A small multi-label image tagger, trained from scratch.
Model: norm batchnorm, depths [4, 9, 4].
Data: trained on regions of photos with short descriptions (Visual Genome), 203450 training examples.
Rows from block 13 of a small multi-label image tagger, named by matrix and row number. Rows with one number belong to one channel. Each number is 128 + 24 x the weight over its row's rms, rounded and kept within 0 to 255. All counts start at 0. Numbers have three digits each.
After each channel's rows are labels from the 100 images, of 14976, where the channel reaches its highest value: "patch colour" is the nearest of a few named colours to the mean colour under the peak. Only what is clearly more common there than usual is listed. The data: regions of photos with short descriptions (Visual Genome).
# convs0: first 3x3 conv, stride 2 (model.blocks.13.convs.0.weight, 320x160x3x3, each kernel summed), inputs 0-159
# convs1: second 3x3 conv (model.blocks.13.convs.1.weight, 320x320x3x3, transposed, each kernel summed), outputs 0-159

convs0.131:129116151138131100140136132142138139132139122109134081129115132102134140129138102130123034132124077126131144100133133123155124107140130125151156156141136119110137125128135115129128140083114126126124158123106105108140120100166135120126139051122130139120133179087122092122149085126119207140159125130117159135101130126141133126147131094116125119083132125058117141130098111237107129136107130109147113126121135131082147106133138171109176136119135088140092143152107102128129125121134123
convs1.131:121131138137133252103137124148147112137142130139092126120125134126129118123151134133120125106158125148124140131134120109116097115128092132146144164141117108104131129075132140100148106131120132133114139146117099125145115140148120231129126181127167132187083103122128084126118139128124127138129108140135095112132130155118097155118111146124141201067126180151136110138132095178141134109107132136113126107124110130163111128126137128123128123127158146123157122119112123133113143128139113
patch colour: grey

convs0.128:122120110107128149108124134136097129124142125135149134132130086123142106142127122119118050117125117127131126116124129105112122127130154084117128127106127113122119131150149138127089127063134119118128132126097129142126128104129116131107008125132164135074126136229128134133091114143123138091104144111131119127150129095138129114066132138137128137138129135123127155135138126110167122130163119133114126123107127127105129138055124112125118120143132104095128117146227128101127116126115169
convs1.128:128124072128142130116131130129125152135131133128130125123100101135126121129117138130129126129132123134127142124132111091129137130104128131159131125107135137133131126129143128114125128129122144255117128107191127125126126134135121152132118144129133128125135128121128112129115123136117206125081128130124119132118132130137159124128126128120126118124124255135160132130124128150145242116187163129128126122114116127129120129119116128129167139125128137118117129129133130129130131113124123
patch colour: grey

convs0.126:122140155146123177093134148132162096170149126120130121121171129110137140158100125124103177122163116119124137122126139114052105116108133122127129131152143105124128137133183126124122167105143110134206107125136122131122119116133145124231129144124163130124130123141119175124107121142136121127135116127139144105072152146133137129120130073117144110127114107183127161130127144103155111123237125115094141124127116134090123150135145120115110122114120126127117101147175135133137126111136133
convs1.126:123138123104130129146125131131101121129121111128129135129125122127126128124158119121143125125164130123164132122128133134130137129140130140106109112255125127125120133142104132124125124136105155134159130123136127194134131134122129105102098126163125126129125120116134110117128104152129194135124128128132110126125129149120125123235127120127112119130121127126135128108125126131218124118183125125123117128159126128128154126166130125139046124134129106125132119131255132098112125137127125
patch colour: grey

convs0.102:137123144137152183119139122124101155122113185106225120126123113123118117151167114109123126146118213131129133139139123114121126125138131125124121125138092125174120115126117132131096130135115150116128129129150122142132211155132108090125089148130137123130126161155135109156157128126135079138150126133131108139173142121143133150151097111132154115132126142089123132129131151085134127129147128153163123131127161128138124089100104125140137126122127122143101133123039128134141127048089176
convs1.102:135128130134125129133116159111120126087112120139139140173145123116146111072126123129114145130133127091119132155103132143135133120113164127138072128126103070122121105050154180123129091140106110134116161142117122113154099128131132102112123136128163140216110126125119117132145127141100113134131114093118142120166094113142096130133102136130137135174123091126110129163140127158136087140118110153114174088118129138146128134112139150101122155136128075162154125135140123121127129103117163
patch colour: black

convs0.157:123122126124137139126132127131164140132144129217144183130129130127096152145123140138139144120134093130123115110130140157117121122135144059138114124147147150123140156112175122133117131118128133118116131121159128112130166101131101127116255157132189163123152102141146168130096116130128144142127139134134108110050146118137133137125137135141165125111133134174125137134126150118097125117117118081034130130127137127127126123132132127137100127128143122123125095127150135131126129145105128
convs1.157:170112124120121116149137123168142130159144072116145143142142140120171125165142112112124141111129104138137106132119109132135154126139104116123134121046130141141131132138123141121126132120146135101134151115110148119115112144107135118127120154213120109116145115158143118138125057143134121179123119141104141121101100122131162092116133129116119113121130099116055094064107137146120125162128129105124129101122128062183144129102130145150136122110126125160102130137123166117102149126139122
patch colour: black

convs0.187:145140121112154074122138129137125127118118122122106113131123106116123150135108128133126162126134141147127127110124127117136128123085107104148124139137119095083134102114097139128063182145132130129163133124150122122121119124134147107124112129192112132107136117109138122135106119113130192111122105153117135149101128121127139127140138112129132121129107118178129129129119129109114129091192125130093121136108135108142127153133149133088118113132126117126123128231255135127130136129120130
convs1.187:118124189104131124128129128148126124133133117129132130130128134130132132128121128127139135136141126125160118134127128140129128126119129128134115124131124126121127130128099128104158127129125120125152128121124126142137128127126129137126134128208126126128127116089127115102125125162126219136105131129138123127129128119125127128255131126123141111141130131130117128131131123127130120130254188128128126124126127131126128124162135148132160120142131133113136124129179153130123127128127125
patch colour: grey

convs0.144:115133123133126101062127130142107125118132123123157126127128134121136168149125130111129078124124116126120132133128124113110109123119128193156131127128125130112057113130124171106113150123133129122150129129105131135126128187133138178122221146132113147127134114131140239130049131135135122126126128091129132131250139110131132127125129147122124141144128134138132149127143127133093126128127123120137127118134117129159137109107133126133120124133141125131123119099057125122111116110121129
convs1.144:116128114070255141133144157137144141124123141116114117122126131126130120157121127135139147126125104133123126126145117109146135127109125081083118155075143124145120131142127119163127136200112139124118133127134134134124118109129233106141157148136125127098132150113130143124141117122129125119117134159133094122123113110177166094121132146146124142137115104120131098105112144139135098131137131147127140140109147135118092156120088148121137125123154105122136123105152099120131136103112120
patch colour: black

convs0.194:105125133125141050121103130121106144095083148080119150129117121128127099143123125092113135138137124125132096136135118105172129130122143142125131155128119115108119112137142132129119141103127141132129144129129130133131123132135161134110136072154093144129108101126124147140088127114123105146133090120120130143102129118167147133119087156123128072121119149066108133120136140131136135123255140140120134145131177129188157111150118110100124122133148122107150121213193127128128127130109131
convs1.194:092153162121106125128129114113174105139112135131138112130128132132139125129111127136139144121148144125117135135136140146127114108112126126100124126122126129118136142107123130120132062138121129141142130132127127138125123129124123124132130127189125107128122183136128115076099119112125159152122135129106121139094152200135126114226160138077103116129131139134118131081143139140130130130229117127149124142111135123129129117188136133128202124126130148131105133126112111123137135107126120
patch colour: grey

convs0.220:118126131125114144137130120104100136136089125145107123128134143125123096131125126169125104127127108126133139127112128139093125120123135084132130120114141135117127124165102128130135100153144121123134117132060131110129141112124137124127068118139122088135135134133117065147145129131122136102118122130126076138245119120096125116096147136143128136153092134142125136092162129109040114129109131139123135132098129129017120125118119105090144168143127113125138111199090150131125123130128122
convs1.220:255118102132156122122123185130136137131156171131126126118122135129139128132180131149114143137120132173203129125145136120129115119137127125165122123144115134129148084095130131031136133097123115129122116134126132140144136128136131247129131128128112118134151123103136150122125136100129204122134113123121121172128103117127102109119136149127138105128145197145100120152131140120122134155183196141106126163175119127127122131090136129124151123094102150132170085139193152117130115134130125
patch colour: grey

convs0.280:145124133122126201089127157123134135112129126088109119126125130127128138117140122121131102121125106127128130128130128118112125128106142109116130123057114125133118129119125134127117122136129086124120128122126124110125107126127129099128059152122102126117117091181133111134168121143109125097125142180129086123062122132124132127107120119135125130113124128137120137129132117069165129120114108128123108098130127129058108114066120085132128132129128117128124094228250129128126128118121146
convs1.280:136136111225122155137128131125148137131125195125129117127123123128126118125119124121123132131116122128102134127122115125128118130118128103141123139130116129126120136133138128112121123134106160136120135126116124114122130123127106098134084123091128130132122138133135136255117141147138179128100122140130125124128129117127159123137110125133137121122125160132227123123127139137121255120129150140109125132163124118125139127139120122131147138126120129126129128123140129126126128129125125
patch colour: pink

convs0.52:077105139133132129112132130130125109121090117169109153139119144135119131121133131129132120123224136119168116124132146107118135100110128068114105127087161117139116128213098128124131122172135122145118096127110135077121040095127121114132096101126135126123156154106130079126127163137124126120124139127126077156125139198147140121127135121142146115179127137109118137138124118133092121130116151054129108118128103129112108158113131081153151135131137130122120114136113156137135166139150113
convs1.52:116114107129120095126132125155148122126123110129133122120141130093136115140163165119133096126119121164132155141130130168107149101146117132123138121142142152110110180147134130127126076148128108164128126132140139115133053120143115139126149135114112097145137130153136140132124110134210131081121150229120132111132131131138109114165148125137131153137153165175127146149115178090136128115121115154141235156136119086087131135138093132141127095102124183140126085124128163123168141116130142
patch colour: grey

convs0.276:126136115129120107127127132125119151144128123122126128128129129129128139129127120129130146127126118127132141128129127151151127128124119141142127127122118117129149105112126124128112128197119130123119136128113125125129121131129126136123130136113125000136107133111122132134165125125129132127129149129127127135135138128130128131252130087125127076119116143237125120128134129125110109139091111122137126096153155127117133121164110126131128130128122138125123123140237128129128133117130123
convs1.276:138133251114126125130132133127123130129131128129131149129129137138126127115073128128132119130120126132255130129125153154128136127126128132137123126255120134128131130128120126143136133131126131130125129130129101124124130130122109131109121113107112127132123138065129110139131123125129154126142130128130131121255128155136119139111128134112173126144128132130125132128128124132126102118118112128117129092146133134127124133132131135129109127129132158127156129128128134119127130139129128
patch colour: grey

convs0.62:116111115110142048118122177126129147112122128162118146125127116130143129160128128141125112144139107104123117160106118111104128125107153157135117148172145101141122128127132128117123141135118141149152108134104117117125126133112148120135145103179107140155136143143129097133108124120113131116124128138119148155114120166136115117107112119158118094139128115148103123123130135140146139117146180110114092119121129137102151147130132091119112094134115118132142132133255135138130169183129121
convs1.62:095120079151127126123130111145128129123134137138126124119128126143120123117138157135159132121134118154207122128128129131134126133130130133088122121151130146127137118126131126109153109132125138190143131132145131101136128125154125169122112159191121124127124132131121119025128120066125150129129127128133147128119132175120129116194142108124119132129130138127119125124133129128140122110134131118146124126141128129126124126207127119126143108134125171125138126132118148118136116152128119
patch colour: grey

convs0.152:118138117142125141112121131129080138120123129210114168126163133130130128118108113125116089125163106128122130106130125112125132145112110117124125129134136133121125130112142146131128129127131147137121133128118117124127136136126129124124161131133141102123157092095134160128120118135130148133114091117129143142129130121121126126120124132124177124134124136118128117130129120113084137134145146146255132139124086093091137126198122125121123116130132122127127114132126129129131142119169128
convs1.152:126160083052129128123139138125122142169136159113120124131130152132141110138119123199123139133101125135178145152125115104163121119126124120127132126159112132107127130127172177121131126129149135130118096132098115134125115121136135145207131128084123133128134127120120137112074144113149171120088117122114168111130128135127120093127091127154106109123144109135129130120121107110119087130122184146133118122146125099194131134102128132124153115126125111116107127137122126131140119130125133
patch colour: grey

convs0.76:129125132128127082130128128123130128119138128126127129127128118128128126128126127128124121127129127255127128125129128125125170128143118126140128127129132141130117128130120245127104124111128125129124128128125128127128128124130127107144119131138121126150135120129169123130124126131128128129130125137128127127143128127129128123255128126125132130127128125126128130128129138132133131124130125127123128126126128097087128126127131134124125128127116127127124129164130128127128129128125132
convs1.76:119207125151131126132124129131133129123126122122127135126197122127129129126127129131126127128130145128122124127130117130125120127121137099132129128129135128128129127122132128133129129129131127129128128129118128130124130117131128133123147112112129129125129131123130135110128125148128139124103128127136131125135129133122124126124129128088205119129128143132112134128126128139113156129175146122116127126129127130198126127127134128126146130123127128122129121129139126129121128127127127
patch colour: white; cyan

convs0.259:099120149096126112146134138144104149093112131120133132121129146118124143116104124089133142136099159129130133122184127075116126118127131126104125128140116124127125128103101131126112081140118147140130134131127140160175109078128202096138175113125083138171133141084141133139128125127137081101135147106132120136164125142133120124162067146147152115140156152186121126139130145169206106134158119106161126162122120130122134121132127127182129140129141129127133160101239137141136124119122122
convs1.259:237130050075130121123133146129129134127123122128139153115139255143136128121112172107123113132103137137117135131149124133112157128136126111126125100162125139119123189113096112128129126116142117129069134134110099129137132128154113119125139137132128122139142173179139070123130124119152134119127124118126142130133168130185108070130125105134111122118135121147138120127118115074125111132105050129131122130091152133126135114111137141127129120128129081134115114126139113120149105134128126
patch colour: grey

convs0.252:127136139139162106139134088130184123095141130116149133136123114124119111143106103122142085126136161125172160090143119175160127132117131124086092123122121095119120116122125136131124104128122140137140113116088161250130138185127122137117152155141107129151140105150164131142124144139133130125146121124133161101124131133152119120123147133107147098115125131133128112135140137098154128127146117191087090128109114130081175138116124144115138123158120103113067205124185153112126103137114128
convs1.252:123131125138120101109183115093085113149124138136111119051140173158124163165133120153103130105132116110129133129124140201119118157153117122157127133126132118132100127138115134094121128119102110138154136146119101121137141155131097118134148137233124133124133141125117129062131155168102125137126201060119138155142107112105103128134158123152133121134132138190147136104127109122185143149128135091118103129108116184154151134111145129131135203130148113139129103124130134107120108161140124
patch colour: grey

convs0.225:168107120090096086126121106120084145126134127031205200128132121123158134106183098153119121124100123129122115116124136210134124140118131114128140126129137119122132136121134153126119073100139083122131124134127128128123117147112169119135111124126099125130140125094163096123124144168088141134095138125137108125092145097188162121134113138128145117174121121133135126129134120123145132128124101169155130119141102113122122086099129205128126106133117145129107116107118129122122122126110168
convs1.225:125130128126139153149135101125126150111098172112125127109113118098118114149120133148130177136143131165121055131101138122137145129153130130112118138115139129157120129130131133132115147123120137129150128155133144139147118123158123130125126156109130141050108078123125134126255136137154120140127161078154134142131134134204156109133123154137139124122128132105148164115127120166131128115115118138154121143117138170132110154115159155167120255095107128150114124131115111127142156117137165
patch colour: brown

convs0.19:106125135125155109141128094115090127115087130255154142131126099121126107067090124135127103128128192113136153121136122100138113131121125126116131127139100122137127125120104115104140139163131153124122133127167122143141127133130122115131136139114137129137131146122117117155127127127092128124115128079133109206155124121099131126127134109145131118121127120129115135133118101111083121128125118073152137158124130150017140142135136129143132110115140123146123150126040130131125133097162126
convs1.19:133127143089150108119126134154115119134139089154129132128143222153182086134124082120119124135111138134124134130128115125072150128137160118119171113122119132138130133127139143086137119102090118150110189147111130104125126136187126084117119143154120123140110125173132139090184124161140159130146135120106138131126129105099093133155144131119139136131084085133172208126113113111112128136134121184125135116159120220140133172131139134210097210129210121121151148130124118093086111126132145
patch colour: black