Rows from block 13 of a small multi-label image tagger, named by matrix and row number. Rows with one number belong to one channel. Each number is 128 + 24 x the weight over its row's rms, rounded and kept within 0 to 255. All counts start at 0.
After each channel's rows are labels from the 100 images, of 14976, where the channel reaches its highest value: "top examples" is what is common among them; "peak at" is the part of the image that holds the peak. Only what is clearly more common there than usual is listed. The data: regions of photos with short descriptions (Visual Genome). In brackets: how many of the 100, against the usual share in percent.
# convs0: first 3x3 conv, stride 2 (model.blocks.13.convs.0.weight, 320x160x3x3, each kernel summed), inputs 0-159
# convs1: second 3x3 conv (model.blocks.13.convs.1.weight, 320x320x3x3, transposed, each kernel summed), outputs 0-159

convs0.34 [142 141 146 117 120  57 139 121  93 124 158 186 131 129 109 137 158 136 132 109 133 120 123  98 156 159 126 129 118 136 127  92 122 128 125 116 108 120 114 149 124 131 110 119 111 250 131 109 124 124 114 119 120 125 136 141 119 127 125  73 138 117 118 147 134 128 103 125 105 112 164 141 113 137 132 141 102 114 152 228 125 140 135 131 123  80 140 117 156 139 125 108 159 106 142 113 114 122 128 137  97 130 117 131 126 153 135 126 122 121 128 181 125 100 129 130 125 121 114 134 127 129 139 101 212 124 127 120 154 222  96 118 137 128  98 153 105 126 141 114 130 114 126 133 122 138 126  97 137 132 129 115  79 127 108 124 113 114 131 126]
convs1.34 [136 129 132  89 128 152 123 130 138 105 139 163 157 133 164 115 116 140 111 127 125 125 154 134 105 124 122 145 122 102 163 119 116 136 139 123 124 155 133 115 127 124 140 131 255 120 116 159 136 128 111 136 177 129 125  92 137 133 130  90 127 129 135 139 131 109 129 128 142  95 107 148 126 150 117 113 108 125 124 141 132 152 136 163  60  48 147 115  94 131 180 136 142  97 120 127 127 172 135 128 134 122 133 124 123 119 133 131 106 136 127 141 139 132 115 150 108 155 120  60 128 123 136 108 125 133 147 140 101 131 119 132 137 165 188 137  75 131 126 137 159 150 121 137 115 118 174 140 131 165 118 133 114 117 128 125 109  71 172 147]
top examples: text has "man" (31 vs 8.5)
peak at: top centre (39 vs 9.4)

convs0.275 [147 123 140 136 127 105 135 124 126 129 132 144 135 120 143 108 123  93 130 136 125 125 133 134 156 130 130 128 135 128 133 114 140 148 143 146 136 122 129 134 125 104 106 117 125 118 129 134 129 137 121 134 128 127 128 132 117 128 141 130 109 137 127 114 123 129 124 130 113 119 131 129 119 129 129 149 128 127  94 150 131 110 123 128 120 115 122 131 161 127 130 128 129 125 115 126 128 124 127 129 112 137 116 129 131 127 137 145 143 130 129 133 105 124 169 125 124 129 133 126 136 132 134 145 127 128 129 129 152 124 114 126 129 122 124 255 110 130 123 129 122 120 132 244 129 128 129 124 124 145 135  80 157 130 142 128 127 137 127 131]
convs1.275 [126 132 128 133 134 127 108 129 129 127 119 128 124 122 136 126 130 131 124 128 107 118 120 128 127 127 130 194 107 122 116 116 134 129 127 114 127 123 116 117  84 132 255 128 140 129 107 134 146 125 113 120 139 122 125 255 124 119 132 127 125 129  93 130 125 138 127 127 126 130 132 144 130 133 133 127 119 128 113 124  86 129 147 117 126 125 149 121 128 127 126 126  95 123 114 127 139 134 134 122 127 134 108 128 113 130 130 127 119 126 131 129 134 131 124 163 122 128 119 128 128 133 122 124 133 121 143 126 133 131 130 120 111 130 113 127  38 135 130 122 127 126 132 110 126 128 115 123 110 134 128 128 134 129 105 138  88 126 151 135]
top examples: text has "shirt" (30 vs 3); text has "man" (27 vs 8.5)
peak at: top centre (52 vs 9.4)

convs0.18 [114 131 126 128 191 102 131 126 136 116 168 123 136 125 136  35 162 151 117 127 130 113 127 123 220 129 125 132 142 136 117 138 145 126 119  93 137 146 125  79 129 128  91 169 120 137 109 121  95  97  98 150 141 146 103 164 112 134 114 117 163 141 108 127 124 120 173 122 114 117 129 136 120  83 128 124 123 121 121 198 126 132 129 169 135 203 136 106  96 108 114 108 142 134 117 134 138 141 135 124 120 133 104 131 150 127 148 124 127 129 132 128  56 116 183 141 130 114 130 132 153 135 137 172  78 126 130 134 118 156 188 117 130 119 121 169 140 120 125 141 111 135 107 144 130 153 122 129 119 185 128 130 100 128 138 125 130  99 125 126]
convs1.18 [122 129 152 117 152 135 132 156 130 124 125 188 136 119 139 115 119 133 139 110 106 139 128 126 137 126 130 133 121 133 118 155 131 129 115 101 147 163 131 127 124 114 163 129 180 131 132 112  93 130 147  79 146 113 116  31 140 135 102 107 134 115 174 111 121 145 117 102 129 136 124 180 127 123 123 113 123 130 123 115 124  98 135 173 129 110 129 151 127 132 101 132 149  58 138 133 124 135 125 110 159 133 131 146 133  51 111 105 135 110 127 124 112 117 122 141 130 103 131 108 126 152  96 152 168 176 146 125 112 108 123 146  97 123 185 125 131 121 115 110 110 114 109 117 125  98 129 128  78 136 109  99 124 124  83 117 125 104 165 142]
top examples: text has "man" (30 vs 8.5)
peak at: top right (37 vs 14.1); top centre (34 vs 9.4)

convs0.42 [152 133 128 120  96 128  68 120 195 122 158 184 123 150  93  83 126  57 121 118 110 138 131  86 209 147 123 130 119 111 100 130  59 128 140 116 137 135 132 119 105 139 132 121 132  73 131 119 116 128 139 131 120 121 124 116 108 130 130 120 103 115 124 103 130 128 122 120 102 135 109 144 148  97 145 112  93 107  76  87 131  82 112 130 131 169 113 118 150 116  64 122 135 117 127 115 139 173 126 138  93 155 112 133 149 131 137 124 146 133  93 118  88 129 182 137 130 135 123 120 108 128  92 148 175 118 127 135 131 132 114 141 117 162 134 152 134 125 122 141 133 172 121 166 109 139 114 116 127 116 141 137  67 122 136 124 133 165 135 125]
convs1.42 [117 108 126 156 125 152 141 145 129 124 125 104 137 164 171 126 131 143 114  75 109 148 135 117 125 136 123 139 130 107  87  80 125 166 128 122 130 113 110 115 168  85 121 221 184 129 137 122 150 127 122 128 121 123 135 147 134 151 122 128 122 171  68 115 127 163 134 131 161 118 120 139 128 153 119 131 145 125 122 163 123 129 127 123 127  95 108 135 111 131 183 106  93 141 130 117 129 111 172 130 140 113 141 138 172 121 120 114 128 123 112 129 117 134 134 201 119 127 161 121 137 110  96 113  72 128 110 135 156 110 136  98 135 161 159  71 121 138 140 131 102 130 144 128 138 130 159 149 121 129 126 138 133 127  94 120 123 144 113 122]
top examples: text has "man" (36 vs 8.5)
peak at: top centre (39 vs 9.4)

convs0.266 [125 138 120 125 122  67 102 132 124 131 124 169 124 131 129 154  97 112 150 134  74 140 138 159 115 119 105 123 128 145 135 130 152 147 111 122 112 130 117  78 137 117 125 112 132 130 150 132 139  85 124  92 138 109 135  92 122 125 147 134  82 124 146 113 132 115 109 130 116 124 120 124 148 100 124 108 129 129 125 120 118 113 116 186 125 238  30 148 113 114 138 138 134 132 178 132 193 114  95 129 123 127 134 143 145 136 124 121 126 120 139 140 137 135 154 122 126 130 140 139 137 127 183 136 115 128 125 141 154  80  97 127 130  92  93 130 127 160 130 126 111 142 101 152 149 126 137 122 144 141 122 130  31 136 128 121 167 109 151 137]
convs1.266 [120 123 121 103 132 138 127 127 139 134 133 117 120  98 133 184 165 126 147 104 138 123 130 122 125 127 120 126 119 139 128 119 132 135 114 124 114 121 105 127 129 125 126 110 219 137 137 123 128 131 135 100 123 126 127 130 182 128 117 135  98 121 132 132 121 122 119 127 105 150 130 129 130 132 131 112 124 194 113 150 119 139 119 128 130 130 164 132 116 114 139 128 133 122 125 122 113 125 123 120 134 128 137 130 127 116 125 125 144 149 130 100 125 114 112 142 255 126 137 119 140 129 128 126 136 122 132 124 255 138 140 121 135 149 130 110 135 107 126 129 127 128 125 141  74 129 119 129 132 124 129 127 110 109 129 116 114 116 117 125]
top examples: text has "man" (27 vs 8.5)
peak at: top right (61 vs 14.1)

convs0.64 [156 139 126 108 121 133 125 128 126 130 140 130 103 122 125 160 131 143 127 130 129 121 130 114 207 125 127 127 145 128 122 126  82 129 121 108 117 127 125 179 122 126 137 129 126 137 120 130 123 132 126 126 135 128 128 230 130 128 131 129 138 122 139 125 126 127 143 128  61 130 125 129 111 135 127 137 101 126 147 128 128 121 120 129 155  93 125 124 139 123 131 125 129 127 125 117 137 129 127 127 107 134 115 126 127 255 120 118 128 125 121 123 185 132 162 123 127 132 123 128 127 128 128 137 131 128 128 127 125 141 128 127 128 127 131 255 110 125 122 130 124 130 114 249 128 128 127 131 122 113 124 132 111 120 134 119 133  91 129 129]
convs1.64 [127 129 134 122 132 128 134 129 123 136 133 158 123 133 137 128 135 127 127 130 122 127 130 130 131 130 148 138 122 129 129 127 133 129 127 131 124 129 122 126 176 127 150 133 176 107 123 139 126 132 138 130 131 132 127 196 130 108 129 105 131 126 129 123 128 128 140 139 140 119 126 134 142 135 129 110 128 127 128 126   7 130 142 117 130 126 127 129 130 121 133 130 132 116 127 131 134 133 255 120 137 144 133 126 147 116 149 122 104 129 126 116 126 133 129 189 123 126 101 121 131 152 141 121 159 125 119 128 123 132 135  94 127 124 182 131 119 127 136 129 124 128 132 128 125 128 124 129 130 125 128 130 128 128 117 127 177 116 174 128]
top examples: text has "shirt" (36 vs 3); text has "man" (28 vs 8.5); text has "blue" (25 vs 5.3)
peak at: top centre (59 vs 9.4)

convs0.80 [124 122 158 103 153  95 171 114 131 133 118 114 133 115 127 168 107 100 134 112 115 128  61 146 112 121 111 130 110 140 139 157 123 126 123 139  94 177 143 232 126 115 113 137 130 158 142 112 119 148 118 132 135 109 133 139 192 123 133 121 115 161  87  93 142 120 166 125 146 134 153 133 106 158  79 122 114 116 222 105 128 156  99 113 130  97 128 130 127 129 115 129 134 144 132 125 154 124 121 133 173 122 114 130 128 133 110 119 129 135 122  98 139  85 157 128 141 106 136 131 127 136 113  85 147 124 141  85 132 199 114 160 125 143 129 135 125  69 127 142 116 201 127 116 139 140 129 157 133 126 108 137 141 136 112 124 138 138 133 116]
convs1.80 [119 117 138 122 123  94 163 124 121 124 126 108 123 121 120 112 146 107  78 124 126 110 143 129 136 118 125 158 140  71 129 114 177 154 122 119 120 133 123 136 129 122 142 121 122 125 154 134 127 131 137  92 139  90 124 121 192 137 130  56 161 118 124 118  99 120 114 112 103 131 131 104 126 157 123 123 122 102 117 127 131 120 132 173 116 105 163 130 144 133  96 140 137 136 120 123 129 127  98 108 137 119 118 111 119 122 128 194 137 146 123 120 132 118 255 152 160 147 117 115 136 147 168 219 148 129 117 125 107 110 155 121 122 122 120 116 183 133 135 120 117 125 115 131 127 122 117 125 179 132 157 133 110 116 149  76 160 159 177 113]
top examples: text has "man" (35 vs 8.5)
peak at: top centre (32 vs 9.4)

convs0.200 [130 154 133 100 170  94  94 133 108 139 229 121 154 107  99 149 103 128 167 141 106 179 123 108 155 131 125 113 136 145 129 118 154 144  85 135 101 118 103 154 189 145  96 147 130 129 112 139 141 104 120 111  92 139 128 117 141 126 113 109 140 142 121 131 147 115  99 128  87 126 125 130 124 138 132 131 118 142  62 144 141 139 120  93 171 141 114 131 151 134 124 121 126 137 140 148 117 135 126 130 116 114  81 118 116 119 148 108 159 134 126 136 177 157  93 130 131 112 129 149 125 144 121 124 145 149 127 123 156 114 217 130 170 122 130 181 109 220 125 120 133 111 120 129 128 125 131  95 123 109 129 114 105 143 128 122 153  93 146 122]
convs1.200 [136 134 130 130  93  73 123  88 119 124 127 117 137  98 115 116 152 116  57 135  92 150 169 111  96 124 106 169 111 114 107 119 127 141 127 106 143  73 124 128 176 140 149 126 128 125 152 175  60 133 133 146 123 138 109 135 168 104 126 119 111 122 141 137 135 101 129 110  87 124 128 134 131 116 121 119 128 115 129 122  20 136 152 119 124 135 142 126 102 130  93 183 123 143 135 133 128 109  99 133 137 110 122  96 132  91 148 118 113 117 176 124 128 130 122 161 114 109 113 137 114 166 128 118 185 121 137 127 115 109 126 114 139 120 180 100 126 147 102 120 131 130 116 119 165 130 112 117 106 100 115 118  93 127 135 111 137 160 131 125]
top examples: text has "shirt" (29 vs 3)
peak at: top right (61 vs 14.1); top centre (27 vs 9.4)

convs0.120 [104 125 160 130 140  91 101 126 119 127 147 120 126 121 125 129 133  74 131 142 129 141 129 133 145 120 137 125 135 130 136 138 161 135 149 129 120 118 133 162 116 120 115 106 132 137 124 111 134 125 127 131 130 125 130 132 129 136 135 131 105 135 133 133 138 141 155 133 176 128 131 121 128 119 127 100 125 101  87 126 127 198 137 129 123 127 132 130 126 129 151 132 133 125 131 121 135 107 133 134 117 126  38 158 125 219 140 123 145 134 115 132 101 114 109 127 130 130 126 114 107 123 142  29 139 128 123 126  94 181 145 116 140 135 106 255 107 141 127 128 131 118 166 104 126 129 135 122 127 137 122 116 110 126 128 132 131 112 127 123]
convs1.120 [132 128 130 116 101 115 112 122 139 152 115 107 120 117 133 129 119 126 136 107  30 130 129 133 129 133 158 161 118 126 130 126 144 134 107 108 123 152  92 126  93 133 255 124 143 167 125 104 125 130 118 100 139  98 126 255 121 119 121 123 133 121 107 130 124 123 134 123 126 121 152 142 207 128 132 120 115 115 129 125 132 148 111 151 129 129 125 134 118 123 124 108 141  62 130 132 132 121  79 120 126 128 107 122 128 124 128 130 127 128 125 128 125 113 124 191 131 135 115 146 106 129 129 109 159 130 189 126 113 128 126 152 126 148 119 135 113 119 124 117 116 123 140 136 164 124 123 126 148 126 130 129 125 128 150 131 126 169 229 130]
top examples: text has "shirt" (33 vs 3); text has "black" (25 vs 7.4)
peak at: top centre (48 vs 9.4)